From a checkpoint of a small masked image model.
Training: 10000 steps, batches of 512.
Data: trained on regions of photos with short descriptions (Visual Genome), 50.3 epochs.
Rows from block 6 of the encoder, named by matrix and row number. Rows with one number belong to one attention dimension. Each number is 128 + 24 x the weight over the matrix's rms, rounded and kept within 0 to 255. All counts start at 0. Numbers have three digits each.
# q: attention query, key and value (stacked) (encoder.blocks.6.attn.qkv.weight, 768x256, the q third), inputs 86-171
# k: attention query, key and value (stacked) (encoder.blocks.6.attn.qkv.weight, 768x256, the k third), inputs 86-171
q.2:128128123128128128128128073117137202083128128199128128166161128128128128128128119128166094128128096076128128068128128128140128128144047128128128168128128128128128090128128128128146128128201092128154128157128128140145135128128068128128128128128128060128128128
q.3:055128249128128115128128128128128128144128128131128128128128044031128128128128128128128062128128163128128128128128128130128151128217128197128128190128128128220128128128128128064128128128128128128096128128128128199128128172128171128128128128128128128208128128
q.4:083074128128128097128140137128128128105128091080128128128128086042156115128079128149104067164128128128128128128180128128128128128128128128154122128128128195128128128190128128128108128128128161148128096113128107128128128048128128046128128128196128128128105111
q.5:128128185149128128128128128179133128153118128106128128128116128098128128128128128128093106155160164141128128177128147128128116128170128128128107136128151128128128150128128128128128128128128128128128128113128128128128128128128186128128142128174128128163128097
q.6:111128128128128128128167128128128215114168128098128128128151128128128098128156128185170128092128128128128094128128131128094128128128128128128128128114128129128128128128128128085131128128128128128128128179128128128135128128068128128128099128128128128128128182
q.7:128128128163111128128128128128128128128128094128128128128128157183128115128136128128198128128142086128128128147163128099134128125128180128128192128128128128128128128128128128128128128128057128128128113178128128128128128128120128128130128137128179128070128132
q.8:151128128151128128110128110128128133128128128128128128128176128128095149147129128128255128128128110128128128128128113128128128128078128128097128128128128148071128128128128128117157186110128128128128122218089128128181108128128128128066151135128192128128128128
q.9:128128128128128128128085128128128128116128128128128128128093128128131128128111128112045128138128128128128153128128128128128128128128188128128128128128128128149128162128128128161105075176128132128131128051128128128128108128128128160128126128128134128128128128
q.10:093117128128128151097128128128128128128128128067128128128107128154128128103116128128036128159128128128128128128154128128128128128128209128128128128128128128128128188128128128128101128162128158179128128043128128128128118128128128128163128085128104128140128128
q.11:128128128128128128128128081101128128128128128128144093128158128128135147158128128128212128128128128128180128111098105128128128128090128128128128128128128147079128078128128128057166128104128076128128128206128128115128128128128128128128128128128128128104128128
q.12:085079128128128081128128102128128128095128128128128128084128079065128128128128114128100069141128128128128128128128116128100128128128128154128109184128128162128128128128128128128128128128128128128128128128128138128128128128128128128128128128128088050128128106
q.13:179128085128128128128128128128128128128128128128128128128128197217128128128128128128194128128128128077128128128128128128128128128128192128103128128127119128128128128075128122128128233128128128128128128163128128031128128128128095181128128128128165128128128148
q.14:128128128128128128128128128128128128128128128129128128128128166175128128128217128128133173079128128128128128128075136128205094128107128128153128077128128128128128128128128128155128128128160128128128128128128128128128163128128128147098128128128145128128128166
q.15:128125101095128111128128128154128128128128128128128128128111128128128128128088128128084128162128128165128128090090128128128128128159128128128128128183128128128201128128128128128102067128128128128128128080128152128128128128128078128167112128128065128128128128
q.16:174128099128128161128128128128128128131128128203112073176128128192128128128128128128219177128128059061128128128128128128158128128082128085128128128128128128041139128128128128159128128128115128128128108181128128062128128128128086128128128128128128128128128128
q.17:128128128128128128092128181128128128128128128100128128120128128128128128128132134128178128128128054065128111128128128128128128128128128128128157128075074128128128128128128128108128128128128128154154068170139128138128128128128128128128128106128128083128128128
q.18:151128128128128128128090128128111034143128128128128128128116128128128163128106128128116128128128128128128169137084106128142128128128128128128128128128128109118128128128128128160128128128102128128128128128128149128128128128128128128128162128128128128128128128
q.19:170128128128098128128128128162128128176128128128128128131128128128086128128128128128128128128187128128128128128128151103128125128128128128128091093128128128128128128186128128128128128128128128179128128087128128128128087128128128128192128104128128172177144094
q.20:128128128128128128128128182154128128150128128096128128128128128128089143128128128128084128128141128128076128128141137128128139128128128128128128128128128048128128151128128128128128112128154128128128175106128128111128128173128154128128128093128128128170177129
q.21:102128128171128149082133128128128221033128128099085128128128128128179125128128128128128128128128092112158128128136111177128095128128128128194172128038128154128080128089128128084128128147128128128173098117128049128128182128128128055128128128128128044128099128
q.22:128128128128128128128118128128128042128128128112128128128128171128093154128128120128128128065073213128128128128128155128128124128128128128105128128128128046128128128128162128128128157128128132101079169128128128128128128128128128128128188128128153190128128128
q.23:064128111117128128166128115128124128128128128128128128141087128128128128128116161128068128128128128193128142128128128128128128128141128128128034115128128080128161128128128128128128085128190128109071196079108199087128145127128128128128128128128016128148128128
q.24:113128128134128134091140128128160128128128128063109128128113082128154105095098128128044128128128104128128128146171128128128128128128128128147115128129128128190128128128128128128128128124128128128128130058128093128128128128100209085180128123182128128128128128
q.25:128128128128128128144128128140128128128128128128128128128094128128165128113128128128002128146128128128111128128128145128172128128128153079128128128128183128155128128128128128156100128160128124128088165024157128128128128128128128128128128128128059128167128128
q.26:128143140128128128121128094128164128128128128128128128128128150144128128128187128128144128086128128128128128128128128128128128128128128178128128128128036128128094086128097128117128244128128118128144083128128128128128128128128128128128128128128172128079128160
q.27:145128122128128128128128116128128148128128128128125128128128173128100160158128128128236128128128128084168128128128128128128128128128128128103128128128112128099128104128148128084160128109128098128140128214086128128128144128128134128128128128108198128103128128
q.28:164128128128128128128105128128128058157128128128128128128128128128128128128087128128128128140128128128128128128128128128128128128128128128128128128128128128128128128128128128128128128128105128128128128109158155128128128128195103206128149128128128128128128128
q.29:089128111128115128128128128128128128128128128128128160115085128128156128110128128128011128128128128128128170128124151154150128128162128128128128128128128088170128172128128128166097068170128128128128128031157128128128126080128128128128128128128099128128128128
q.30:128128103128161128134128128164128128128128149128128128128081128128128128128148128128039128128128128153128161128128146193128128128128128128128074107128128069128128160128128128179128128128159128128128164052187128128050128128128150128176103128128128128144128109
q.31:146128125128132148128117128128128128101128149128128096128128128144090158147128128128235128128128128128128128128128128128108128128072128167081153128128102128077128128128150128084128128124128118128128128212128128128128128201138128128060128090128187128128128128
q.32:136054121128123171091128128091128200102128128151128128128142128128092128116128128128192166128128089128163128128128076128128128101128128128108103128128128158100145128128128128113128176094128082128204128128074128128128128128128128128128128128128128128077095128
q.33:078173158128128084133100172128128089088128128141128128128128128128128174163128128128086087128128193132128128153128128217128128187128128179128128128128110099128128095128128128128128128175128152128128128128128128128071128128128128128128128128128128128166128105
q.34:128169132128114128170128128128128128128128128128128138053128128128156128117128128128128128128128128128104128128128174191128128128128128128128128128128120128128161128128128128128128128171128206128064128128197128128128101128184128203128128128092128128128128128
q.35:128128140152143128135128128128128128128128128128128128128071129128225128128128128128086085128128128183128128128128161128099128148117128128141190128056128128128128128093125128128101128128135128114128128076124128128128227135128128128128128128167128128128204128
q.36:128128128166128132114136129121101128169128128128128128128128128190128112128128128150138128167128128128058128128128128128128128128128157128128128128128155128128085154128128128164128128128112128128128176128128128128173128116128132128128151128128128136128128149
q.37:153063115128128172128128128128087199105128128141128128128128128128105128144128128128173147128128128128128128139128085062128128128128128104115128128128128167123128128128128128128128179076128093128177128128096128128128128128109128128128137128128128128066128128
q.38:128085109178128195128128080016128219155128128000128128128128128128128090128173067128128167128128023128128128128128126128128000128128128128128177051128128128128128128195128128128128128128128128029178071128128081128184128081128206128128128128128153128128128128
q.39:128128128128118128128128128128128128099154128128139128103128107128128128128128128128128128128089128128128128128126128182128128128151128128128079128197142128128128112134128128128128133128128128128128128128128128128128128128128128128128128128128095128146128128
q.40:128185128151167128128128148128128128128128128213128128128128128128128151128128128128065061091128128128128128128165128172128227128128128147128128128128128128128128128024128176128128054128176128128128135128128128128070128128071078128186128128128128051128128128
q.41:128147128128128128128128136071128128128128099128128128128128128127128128128200128128128128128127096128084128128128128128060128128128162128128128128128128128128128128128128128128169155128128128128128080128128128187128128080128188128128128128128128128128128128
q.42:128096128128168136128128128128128128097125128128086128128128128128128128154058128128128128128128128083172128009128128128128175128128128128128116128128128178128128128101128128083143097080174000128128128166101128128119128128087060128128128128036125128128128098
q.43:128209160128168128128128159128183035128128128210095128142128119128128128149093173061068128082128128128128128077128128159147223128136128128128128128128128086130168128128128128128128033130128085128033128128178128128128128128128075128128098128128094128128128128
q.44:128128128096128128128088128128128128095100128128128148128168128137096173128128121128128113128128128128155128129128090128128128128128114128128128128128128128128146128128128128128154128128128128169128128191062128128128128128128137086128128095128168194120128128
q.45:074128128128128128112128128074128172128158165128182128033128124118128128128128128197128128128128128128128128128128128152128031128128128128128178128089157128128128128143128099128128204128115128128128079058128128128128128128128128131128083128128128102128128128
q.46:128137128168092128128128078128181128128128128128114117033128177128181128128128128128097128128146054128128128128128140128128128088086128086156171072086106128128144130128123128128098138153128202074128080097128128128128147082128128128138128128204128128141128206
q.47:128086143128128128128128128128152138128093128128128128128128142173128128128128128128128128128128128128128128128089128128177128128118128128128128128128128128158128160128051128066128128128128128128128128128128128060128128128128128128085128128128128186087133144
q.48:128054127128142128128104128128128128090128128197128128222128128165085128128128128128188129128128116128164128073128078093128131128173128128128092128128128128128134114127128128093128147086128049128211138190064128128128128166128128075128192128128128128062128108
q.49:099128128121128128128128156178128138128134128128128128128128128072128128128128128128116128128128128128128128128128128128128128128128128208172128128128128128128151128128108128076128086139128128128128128128128128128094208128128136128128128128128139106154128128
q.50:088186140128117128128128128128128094128144128103128128072128128057181128136128128128068104128128135128128128160128172128128128128128128145156160128128128100155113128128128128128128091188128199128082128087128128128128128102141128128128128128128128128187128128
q.51:128158128154128128128168128128128128174128128128112128093128128090159082128128162128128128128128128128128128128128174128128128099128128128128128128128114128084147164128128128128128099128128128128048128092128128128128128128128128164128128128128128128132128128
q.52:128128128128128128128128168128128062079152128128128107220174096128075156128128175072128092128128128128146128128128128149128128128128128128102075128173128106102165128060128128131120033128197128128142128170068128128174128145128062104137128128035128128159128058
q.53:128128128103128128128100185191128118075117128255128128255128128128091163128128128090128128111128188128154128128128111128128128174128128128128128128128128128175111096061128128128128128128128128215128128128064128128126128128088071081128128128128128144146128057
q.54:158128128156128210076156034051128182128128128128128128017128142128195128128196128148128128128128128164128128128128128128128128128128128077128168084128128128153128128199128128128131128128128128030128028099206128128128128101178182128128053128226143128128128128
q.55:128128124112128128071074148076128128072107128128148128180128128128098181128128113128128128128128128128128128177128076128128131128141128128128128128128150150128111095128128128128128128128128128128203095128067128128128128128128128082128128128128175128099128128
q.56:128081128128128205074128128128128128150094128050115048128128202229128114128128128128179147128169055128113128128092128117162128067128128091128130128089128215128128128128069128083128128128103099128128128128128128128128128130128128128128128128142162128111128128
q.57:128128128164128128128155128128152128128177144056128128063128128122160128128128128128128128104128128128128128128128128120128075128128128128178128128128128068128128128128128128128128128128128128128128073053128128128077128128128150128128066128128128086128128128
q.58:128088128100128128128087128128073128076102128128128128128128128169075169128128128128198128170128128128128128168128060128093128133128128128128128128128128153128128088128128128128128158115128128128212124128065128128165128101128122078128156128128128198096089128
q.59:128128114128128128128128085128128128128128128128100079128061195128128107128128128128128128128162128128099128128128128054168078073135126128128128128058128128147128128128075128106089128128128128128128128097128093128128128119087128128128128128128120128123128176
q.60:128104128128154083128128166128128128128128128128140128128128093128107161128128128128128128128128214128153128128128128128105167169167128170128086175156128128123104093146160128128160143096128092128128163128108128164128128136128128128128128128128128128128128128
q.61:128128128128128108128128169163128101128128128208128128174097128128128128128128128128128128128128167128128128145128128128128128128128128128128128128128094109159128128128128128128128115150128128128128128112128128128095128128128151128128153128128128128128128128
q.62:128141128128121128128128074128128128185128128025147091085128177128195074128160128128128157128146051128091128128142147128176128095052128099128164128053128170153153165141070128094100128128084128128128054109167128128135128128150128128126128128177152128128149128
q.63:149128207085128128128128128180128099128128080128128128143156117112128128128105128128107128128093128128128128128128128128128128128128128128183121128087128128183128128128128128057128087128119128128128128128128168128128128128128128128128128128128128128128128128
q.64:128128139128128099128128070128128128128128100128128128128128175128151128128128128177062113128128187172128128128063164128128128128128128128128128128128128128106128128128128128128128128156105128103128128085189128128067141128102181128160128128090081128128180128
q.65:160128149128128112128177128128128117057128128159152128138128128128128083222059128128128128152129128128141128128128128128167197128128128128128128128128120157128169128128128128128128128128128128128128168128128252128128128128128005128196128128068128130128128162
q.66:138128128128091128128128084128128128159128151128128128128128128136128128128224128113128157116128118128063141173128128128128088080072211069133128128128128128094128128128128128128128128128067128128128128128128128128128128128255128128042116128200128170128099128
q.67:128128128128088143128128128161104128128128128128128128128128128128128128128128128158126152128103128128128152128128128177128128128055128128125128128128209128128211128128128128194128128128085128096084140128128128077128128128128128128128128128128128145132128117
q.68:128101128128128128128156128128127172128128139166182128128100090097128098128128128128128128137128128128128113128139128128131128128175128128128128128106128170128128128128128128128128128128128128128128128128128128128128137128101128128128128128128128110083128089
q.69:108128128128128128128108084128126128128128102128076128128190128128115128128128128162128128170128141128128171128128128191102128090061089084110176128128128211128206140128128157149118128119071128101128128146128128176128111067128178128128162128170128128128128140
q.70:128128128065128128128086159128098128115128128128128128128128110128061128128128128127145128128128128108157128099128128128128126128128115128104101154128128128181128128128128132062128117128203128128128128151104128149128128128069128128148128090093128128128128128
q.71:128128128128128128149128218128128066128128128206128128128159128128081128238128128128128128128128128128128145128128104128128128128212128128128128128128113128148128084128128128128134128108128128128128128197128128142160057128128004128128128128128128115128091128
q.72:128246163128128098128166088128128128128128128181139098137128128128128128128128128128090128128128128128165128121128128128128128128128128019170212128148128128128128128128128128209128128128128109128128189111202128128106128128128091206150128128079128128128128128
q.73:145128128128128094128145128128128128128128139147176128128128128128128113128128128128110160085096160128128128128098128128169175128075179128139128085092195140128128128128128128128128128128128128128128128107139128103119128128163069128128128128128128128128128128
q.74:128128128020220128128128128128128011128128128128128128128201128128066128128116128128161176128128128128128168074128077128128128128128128128128128128148187128128128128128128128128127128077128075128128217168128128128128128128090128128128128128128128128087081118
q.75:128128128128098128128108074128122143128128147128128128128128156178113128128128128128128155128128128128128128128128128128100128128063128095128128128128128145096128128128128128158128128113081128128128161128128128128128128128128128128128132128160128129128128139
q.76:128128189128128129128128070128128128167128128128130128128128128096168128128128128128086128128216128158128128128076200128147128128128065128128211128128128128128128128128128128128111128128106132093093128128147147197091128128064128176190128139128049128128194162
k.2:128128128109128133128128128124128128128128128128128096147128128128128128107076128128173128128128128031128128111128128128128128128118130128121128128113128128128128161159128128128128128128158128083128128128128128171128159128128128128188128128128102128199128099
k.3:128128128094128128061128128148128128097128128128128203195211070160128128128128128128128128128164128128128128128128128128128128115128128128128128206128147128177211128128128143128128128128128128128128128128128128128108114128128135128128112060128128128128246128
k.4:128128192110128128128128128128128084083128128128061128128128100128128128128128128128095052128128128128084128128139128118128128128128128128128128205154134128128128190115128128128122128128128128092039087128166081128102128128128163128185174078128126128128128128
k.5:128128128128128176128128144128128128128111128100128149166128088128128128128128158128128128152128065144128115128150128128128128128120128128128128128128128128179128128107128128128128128128128128159109053128149128128128112115128128128128128128128128108128174147
k.6:128172128128128098128128128046185159128128128128128138128128128128128172096128089128180097128128128128144130128128128128131128128076128183128128152096128128128128161128128128128128128128128053128128128187088128128128131128116159158146128085128128128140128128
k.7:083128114122128136172128128128126172128128128128101128058128168128128128128128128128128128128128128128128128128128131128128128128128176128128128128128128128128116109151128128128128151128128128098128128148074128128128128128128128128128098128128166128128128176
k.8:128128128128101128147128128128128128165128128128171128097191128128128128128128128128180172128128128128080184152128128128128109128128193128121148076128096128128128128163128128128128128128098128082128128178128128164128128128187128128128128172128132128128128128
k.9:186097128128132128128128128207078106118128140128128128128075128128128074128128166128065128128128128135128131128128128128128128154149151080187128128128128089128128128128128128128118128128149128128128128054151128128114128128128128128128128137128088128122128128
k.10:128127128128128116128124128186128128092128128128128128128063128151128128128128169128082082128128128143128128100128126128079128128128128128165128128124128128128128128128128128128128128128128194128128128083104093128128128108128128128128128128128128128128128159
k.11:128135128128122128131128054099128128128128128128128128128190128128128128128128128128187171128128128128128128162128128105128128128145128128102128094128128128064128128159128128128128128128128128058128128181156128128157128128168128128128128128132108128128128128
k.12:128128128128157154128097136128128128094128128128128128175150128128128128128128128140128128128128128128128128128128128128128128128128072128128128128128128128152128168128128128128120128128151106128047128128148128128128128128065128128193128128128093128236128128
k.13:129128128128081118128128072128128128166128128128181128083128128128128128128128128128172128128128128128128128111129128128128128109128187128128128128128128128128128128135169128128128128128128128117128177128060128128128128128216128128128128128133164128128128128
k.14:128128128128128128128128087128128128128145128128171128128128128087128072128128128128128128085128128128128128128089128128128128128128128128128128075128128128128128128128128128128128128122128128128128128128128128128144128128128128088128149128128128128128041128
k.15:163128128128128128128128128128080050128128135128106128154044128128128128128128128095092128128128128153128094128128128128128128182206128136128084128147128128128128128065128128128128128128128128128128128075121128143128111128128128128128159162146128128128128128
k.16:128128128128128128128143078128128128170128128128128123051128195128128128128133128102170128128128189128092128128141128128128128128128184128128128046128128128128128128136128128128128128128128128083128128179128128128128128128128128128128128205128133150128128128
k.17:062128128128128128129128128128174159128128092128128128097128128128128128128128080155128107128128117108128128128154108128108113084087118166100128128128117128128117128128112128128128170128128128078128116189072128141146128128128128128185128128120128128128128132
k.18:128065128128128149128128128207068108128128128157145128128128128128128128128128154128128177128128113116128137128128128128128128128128128128163078100159117128087103089116128128128123112128128128128128128128128158128115132128128128128128128170128128128128128128
k.19:128128113128128128128128128128128068137128128128128128128128128128128137160165148084054128128128225128040128107128128128128128187128128128128128128128221128128128128128128128193121128128143128128153128128128128128127128128128128128128128128128189128128128128
k.20:128101092128128128109128189128128128128116128128128149128094128166087158128128188102128128128128128128171128126128128128128128128128128128160128128128128128128131128128137097128128128128128128128162128165128128079128128128128128128128128165111128128128143128
k.21:119128128128128128128128128128210171118128128128128128128128128128128128139128121187128128128128128066128128128146128128128128075128128149134128185128121128128027128128108128128128159128178128128097091128110128167128128128105128128183177106128085128128128151
k.22:185128128128128128128128128128128134130128128128168128128128128129128128115128128135134128128128128144128128128105128128128128128128128128128128128128129153128141128128145128128128128128128128128199128141128131128110122148128128128128089128128128076128128076
k.23:128141128142201128111128128128128069128128128128147071204128128128128128128128180111101128128128128128128128080128118127128128128128128128142101128128159128128128128128128057128150122128128128128128203086137128128128128173128094166088128128128128159128128128
k.24:105128128128128128128128128157128128092128128128069128128086128128128128128194128128089054128128128128128081128128128139128128128128128128135128208135128128128097128128128128128128128128128128128128128097128128128128128115099128128128128113128130128128128128
k.25:128128128128154128118115199183097128128128128128128128153041128102128128118179190123057128128128128166128128081128128128128128128142103105178128128128164087128128128128128128128128128128128128185128128053139128128128128128095128128149128128121128128128128128
k.26:128128128128073081128128000128128128128128128128128128128128124128194128128128083128128128128128128119128128159128128128115128063128128185128128128128128128128128128128128128128128128128128167128128128162117128128128128128125128128128128128128128128128121128
k.27:128128128128118121128128128128128128150128128128128151098193128128128128128059128128187177128190128128128128128128116128138122128135128128115128101125128128090119091157128128128128128128082128128128128197128178128128125128162128128128128128128128128128128128
k.28:128067128150128141128128128211049090128112128128128101128128128100128058128128128093128177128128166128128128106128128128128128128128128088128128079168125128128128092128108128192128126128128128128128128128130128128131096128128128128128128197128128128128128128
k.29:128118128128155141128116204198128128082128150128128128163046128128128103128128182128050080128128128128128128088128128128128128128143128128185128181128128094128128128096128128128128128128128128200128128044128128128128128128087126128128128128115128128128128128
k.30:128128128128162112120128128164128128128128128166128105128041128128128128105128186128082104128128128161128053081128128160128121128128128128187128158103128108145128128091128128128128128128128128195179128128128128128128128149096128128128128128098128128128128128
k.31:173128128128112152128128128128128128172128128120213128128176128128128128128128128128194128128189128128128128173128128102128128128128128128134128128128087128128128069178128128128128128128128128113128099200131128128128128128128146128101128165128122128128128128
k.32:128084070128128128128128128128128128128128128085128128128128128091128092128093128128142128128128118099080128128128098128128128124128128128128128115128128128155128128128128128128106128088128083150173128128109118167182128128128128109125128128128128128128094128
k.33:128129143128157128128128128113107128128077128198128128128148141128082167153128128128128128128128128128128128076128128128092144096128128128128128128128128128097139064128128171128152114128128157128128128128178128128128103128128066128109128128128123083128128128
k.34:056128128128128169114128128128128128128128128114128128128092196186128128128172128128112128128128128160128128128128128128128128128128124128184128128128152085128128128093128128128128128170128196115127128128128128128128128128158153128128128128128128128136128128
k.35:128128241128128134224128128128128159128128128128128128128128128128128128128166128128104128128128145128100128128128128128094188128128128128128160128128092128128128128128128174128128164128128128102128128128128128128101128128128128172128128118128128128128199128
k.36:093128066128142128128128128139128128128128128057092128128110128128184128102179128128128121128128128128128128128128128128128128182128149128128128128128128128171128156128128128128128128128128128128128128128128128128128128128128128128128128128192128128128128128
k.37:128097128128123128094128127140128128128128110128128128157128128095128087128128128128137128128128117098061128128128128128149128128128128098128128128128149153173128128128128092128094128092128085128128128128107128128159157128128128128137128128128137128128128128
k.38:100109128188128128128128128128128128128128128000135189128128128128128087128128130128128128101128067128063128246128128128128079128128162128128128128128128159224128128128128092128094128128128204128128128128128179104128128128139255070126223128234128193128128185
k.39:128128128128128128128128128128128128128128128128128128128128128128128128099128128128146132128128128128128128128128128128128069128128128128114165128128128128128128128128165128128128128128128128123128128128128128193128128128161090128082128128128128128128079128
k.40:128128236034128128128128128128128128128128128128128128128128075128128175128128128128128128128133128128128128128167128128061190128128082128128128173128128128080128122128137128128156111128128128128128128128128128128128095163117005152128128128128064109128128128
k.41:128098128170128128128128128128128113128064128128128128128128074128128128128128094128128138128130128128128128128128128128128128128128128128128142128128128128182128128128128165128135163128128128128128128128128123128176128128136128128128128128128128128128128128
k.42:174128128128128128198128128162128105128128128128128082128128068074128128128128128128128128128115128092155120128128128128128128128128108128128128092128128128128128142151128128100128128128128060210128150128073128128155128128128052128117128128128128128128109128
k.43:128128128041128099128107128128128128128128128251183128128128128128128175128128128128128128128128128128166128128128158128128128152128128128128128128128128128055128128128128151128185128128144128128128128128126128128128128128128128128128036128128128128130159128
k.44:185073082151128128128128128114107061135128128128095128128167128107106128128128128128150149128128084082128128128128081128091128092128128128128159128128128128125128128128128128128128146098128128128128128128128128128128128081128069128128128183128128128119072128
k.45:061128128128128128135128128128128128128128128076171129128114128128128128128128128128128047128180128173128128207152128128128192143128068128128117223128128128128128128112128128128111128128128163140101128121128128128128127128128128128128133128128128128128128198
k.46:128170128128128128110128128128131128128128128063128128128101118176188128128198128128094128128128128153128131128128128128128128128128128128128128128166128128128170128128128128143128128187054190048078128107128157128114128128128128137128128128128128128162197128
k.47:172128128154128128132083128128128128169128128128128128128128128128128128171128128128128182128104132100128128128128128128128128128128128065128087061128128128088095128143128139128128128093128103128128128128128128128128100128128128128128128128128113093128093128
k.48:215128128128128128128128091128128128128128128128068128175159128128128118128069128128158128128083128089131128128128128058128128120101128087128128128076128128128128128128128102128128128077128060128128128128128128128181128128128128109128128128128105128128072128
k.49:161154128128128128172128128109128128128128177128128128128128128159128128157128128128128128128128128131128128052128163128102128128128107128128176128128128128081128117128128128128128128128128128128089128128128128128128128128128128124128128155103128103128128128
k.50:097161183128137128128128128113128128128128143157128128102128109166128152128128128128109128128140136168128128093128137128096128128163128128128128128164128128102128128128128181121128128159128188092078128128162141128083121128154110127128128128128128128128157128
k.51:067186186128128128128128128145159128128205128128146071128098128128128128128128128128116118150128128128155128144128128128170128128128078128128128128154128128117128128128128128094128128180128128128128128128099128095128128171102176128128128128128128152128184128
k.52:128128128088128128128128128128128128128128128128128128162128128128128163128128135128128128128128128128224128128128128056128128128128128128128128128082128128061128101128193128099170076121128076212155128128128128128128128128128006128128128128128128128128128128
k.53:190128128099148128178128128128113128128128128128128128128149128128055149128128128128128115128128128102178128025128128128128128128128130128128128128128128128065128128128128128128128128065128128128128128128128128128128128128128002128128128192086128065128128128
k.54:128128128128110220128128128128128128128128128023128128128128115128199078128211128128128128128190128167128128128128128128163128128128128128128128117128128128128128128144054104128119128128034197128128128128128128067128128128128250128128128128128128128128204128
k.55:193128128155128128128170128128104063117128128126128163128162128128128128128128128128151130128128088086128128128128049128081128103128128081128128128128128157133128128128128128158128128073128128128128128128128128172128128083128128128128173128162111128137128072
k.56:128128070128128128128128128128128128128128128031128128128128128128128068128128145160128128128128095128128128128128128128128128128128128128128128052128143122128128128128128128128128128116128128128128128128128128128159141128148128128128128128128128128128128128
k.57:128114128128128128128128128128128128128115128128181128128128124128128128128128128128128128128128181177128128128151160128128128128128128128056095128196128128128128128128128128128128128128126128128128128128128128128101128128128163128128128128128128128128128128
k.58:198128040149128128128128128128128128128081128094075178128128128128128128128080128128156144128128103107089128128128071128128128105141128128128128128128128128128128128128128130169128128068128128128128128128128128193128161074128085128122128128128128128128064034
k.59:128173186128128142128128128128128128128128128087128128128110128128128095128172128128104128128128128128128128128128152128128166128128128128153128115128128128128128128128128128132128124128128128079089128124128128128106133128128128182178128128128128128128178128
k.60:128128128128128128128131128128128128128128128195128128174153121128128128128080136128148128128134128128144128128128123128128128127128128128080128160083128128105128128097128128128128128128189128188128128154128128138128128129112128128128128152128128128128098128
k.61:172174128128146128181113128118128128128128128189128137117128128128128157162128098128128091128128162128128128128128128128083128128128090128128198128128128128107128117128128176128152128128128128125128128128128128128128128128128128128128128128107128088128128128
k.62:128165128128128204060104112128151159128128128017128128077128128198128086128223128170106128120128128128128128128128103128128128128077128112194089060128128128146128155136088128138104171128057128034128128113128128090104128128128235146128128128128143178128185128
k.63:128128128128128128185128048128128143128128160194153128128161128168128128128128128128128178128128176120128128128093128128128128128128128125128128079128128128128128128156120128128099128128128128128089128128128128128120134128128128162128128128128128128128128128
k.64:128128128128119153128079128128128115193128128162162128128128146076128204066175128128128128075087128128128081128128172128128227128083076172128128128128116128088128128128128128128128128128128113128128164128128128098128128177128128131143128128123128128128206128
k.65:065128150076128128158128128156128128128128132188140128128125128128128128128128128128128128211128197128128117128128128128128198128128045161128128128174128128086128128128128128128128128128128128128128128128128128128128128128128128128179128128128060182128128098
k.66:128075101188128128128128128128128167128128128128128128128128128224128128128128102128128187128151128128090128083107128161128025128053166064128106078128128128128128128128128128128128128128128128128146081128153187107128083128198128128046128128128165117128128128
k.67:128128093128128128128128128158128128128074128106182128142128128128128128128128128128187128098128174128128128128128128128099128128089128128128124128128128092128175128099111128128201128187128088163128128128128174128113128088128090128109072128128064128115128128
k.68:087139140091128128128128128128128152128128128181128128128092128128128075154128128108094128128128128128128128128128128128128149128128053128128128128128152128128128128128097128128128128128128128128128128128128128128128128128128128128142153166094128128143128128
k.69:163128098186128128128128128084128174115128082066128128128151128128128128128128128128172155128128128128128128153128128128128128124128173108128128128083128128119128128128128128128155177115077098055128128171128140164101203128136128181128089128128128102101161128
k.70:129128128128128128128128128128128128128142128128117128128128128128059128128128128119128128128053145128136128150128128128128128128128194128128128128128128128188128128128185128128128128128128128128128128128128128128128128128128128089161128128128128128128115129
k.71:113128128103128101128150128189128135128113128128128128128128128147128128128094128112128128128128128133128128128083107128128128128128128128128128128128128200128128127060128065128128128128128128128177128128128128128128128128128022128128128150116128139128078128
k.72:128218128128128128146128076128128141128128128128128128128128128128128163081128169128128128128128217128128128128128128128128219128128128150128204128117140037052128128128104128128172128128151128128128128128128128128128128128109128193128128128098064128128220128
k.73:092128128128128128128128093169128137128128128128166128128128141128128128128128146128128128128128172128128128128128128163128128128128072128128128129142128128106128128108128128128142128170128128150087128128128128128128096128128068128163138128128065128128128128
k.74:120128128128128128128176128128119155037128128128128128128128104128128151128128200202128128070128128128128128055128090128128128128128128126128128128128139115106128128128170128128128128128128113128128128128128128128128128128125128128128128128128128128128128128
k.75:193128105128128177128128128128128168128128128128128128128120128162128128128196128162150128128128120128128130128128087128128106128128180128128113128128128101128128128104128128128128128128128128128128128128128157128128128123128128128128110128128128128128128182
k.76:128128148128128128092128063067163153167128128128128128128109128043155161093128128128128140128151128128128082128091128128128235044085067181128128152128128128107167128128128128128180128128128090128075128162120128128128128180128128161167128128097057128147254128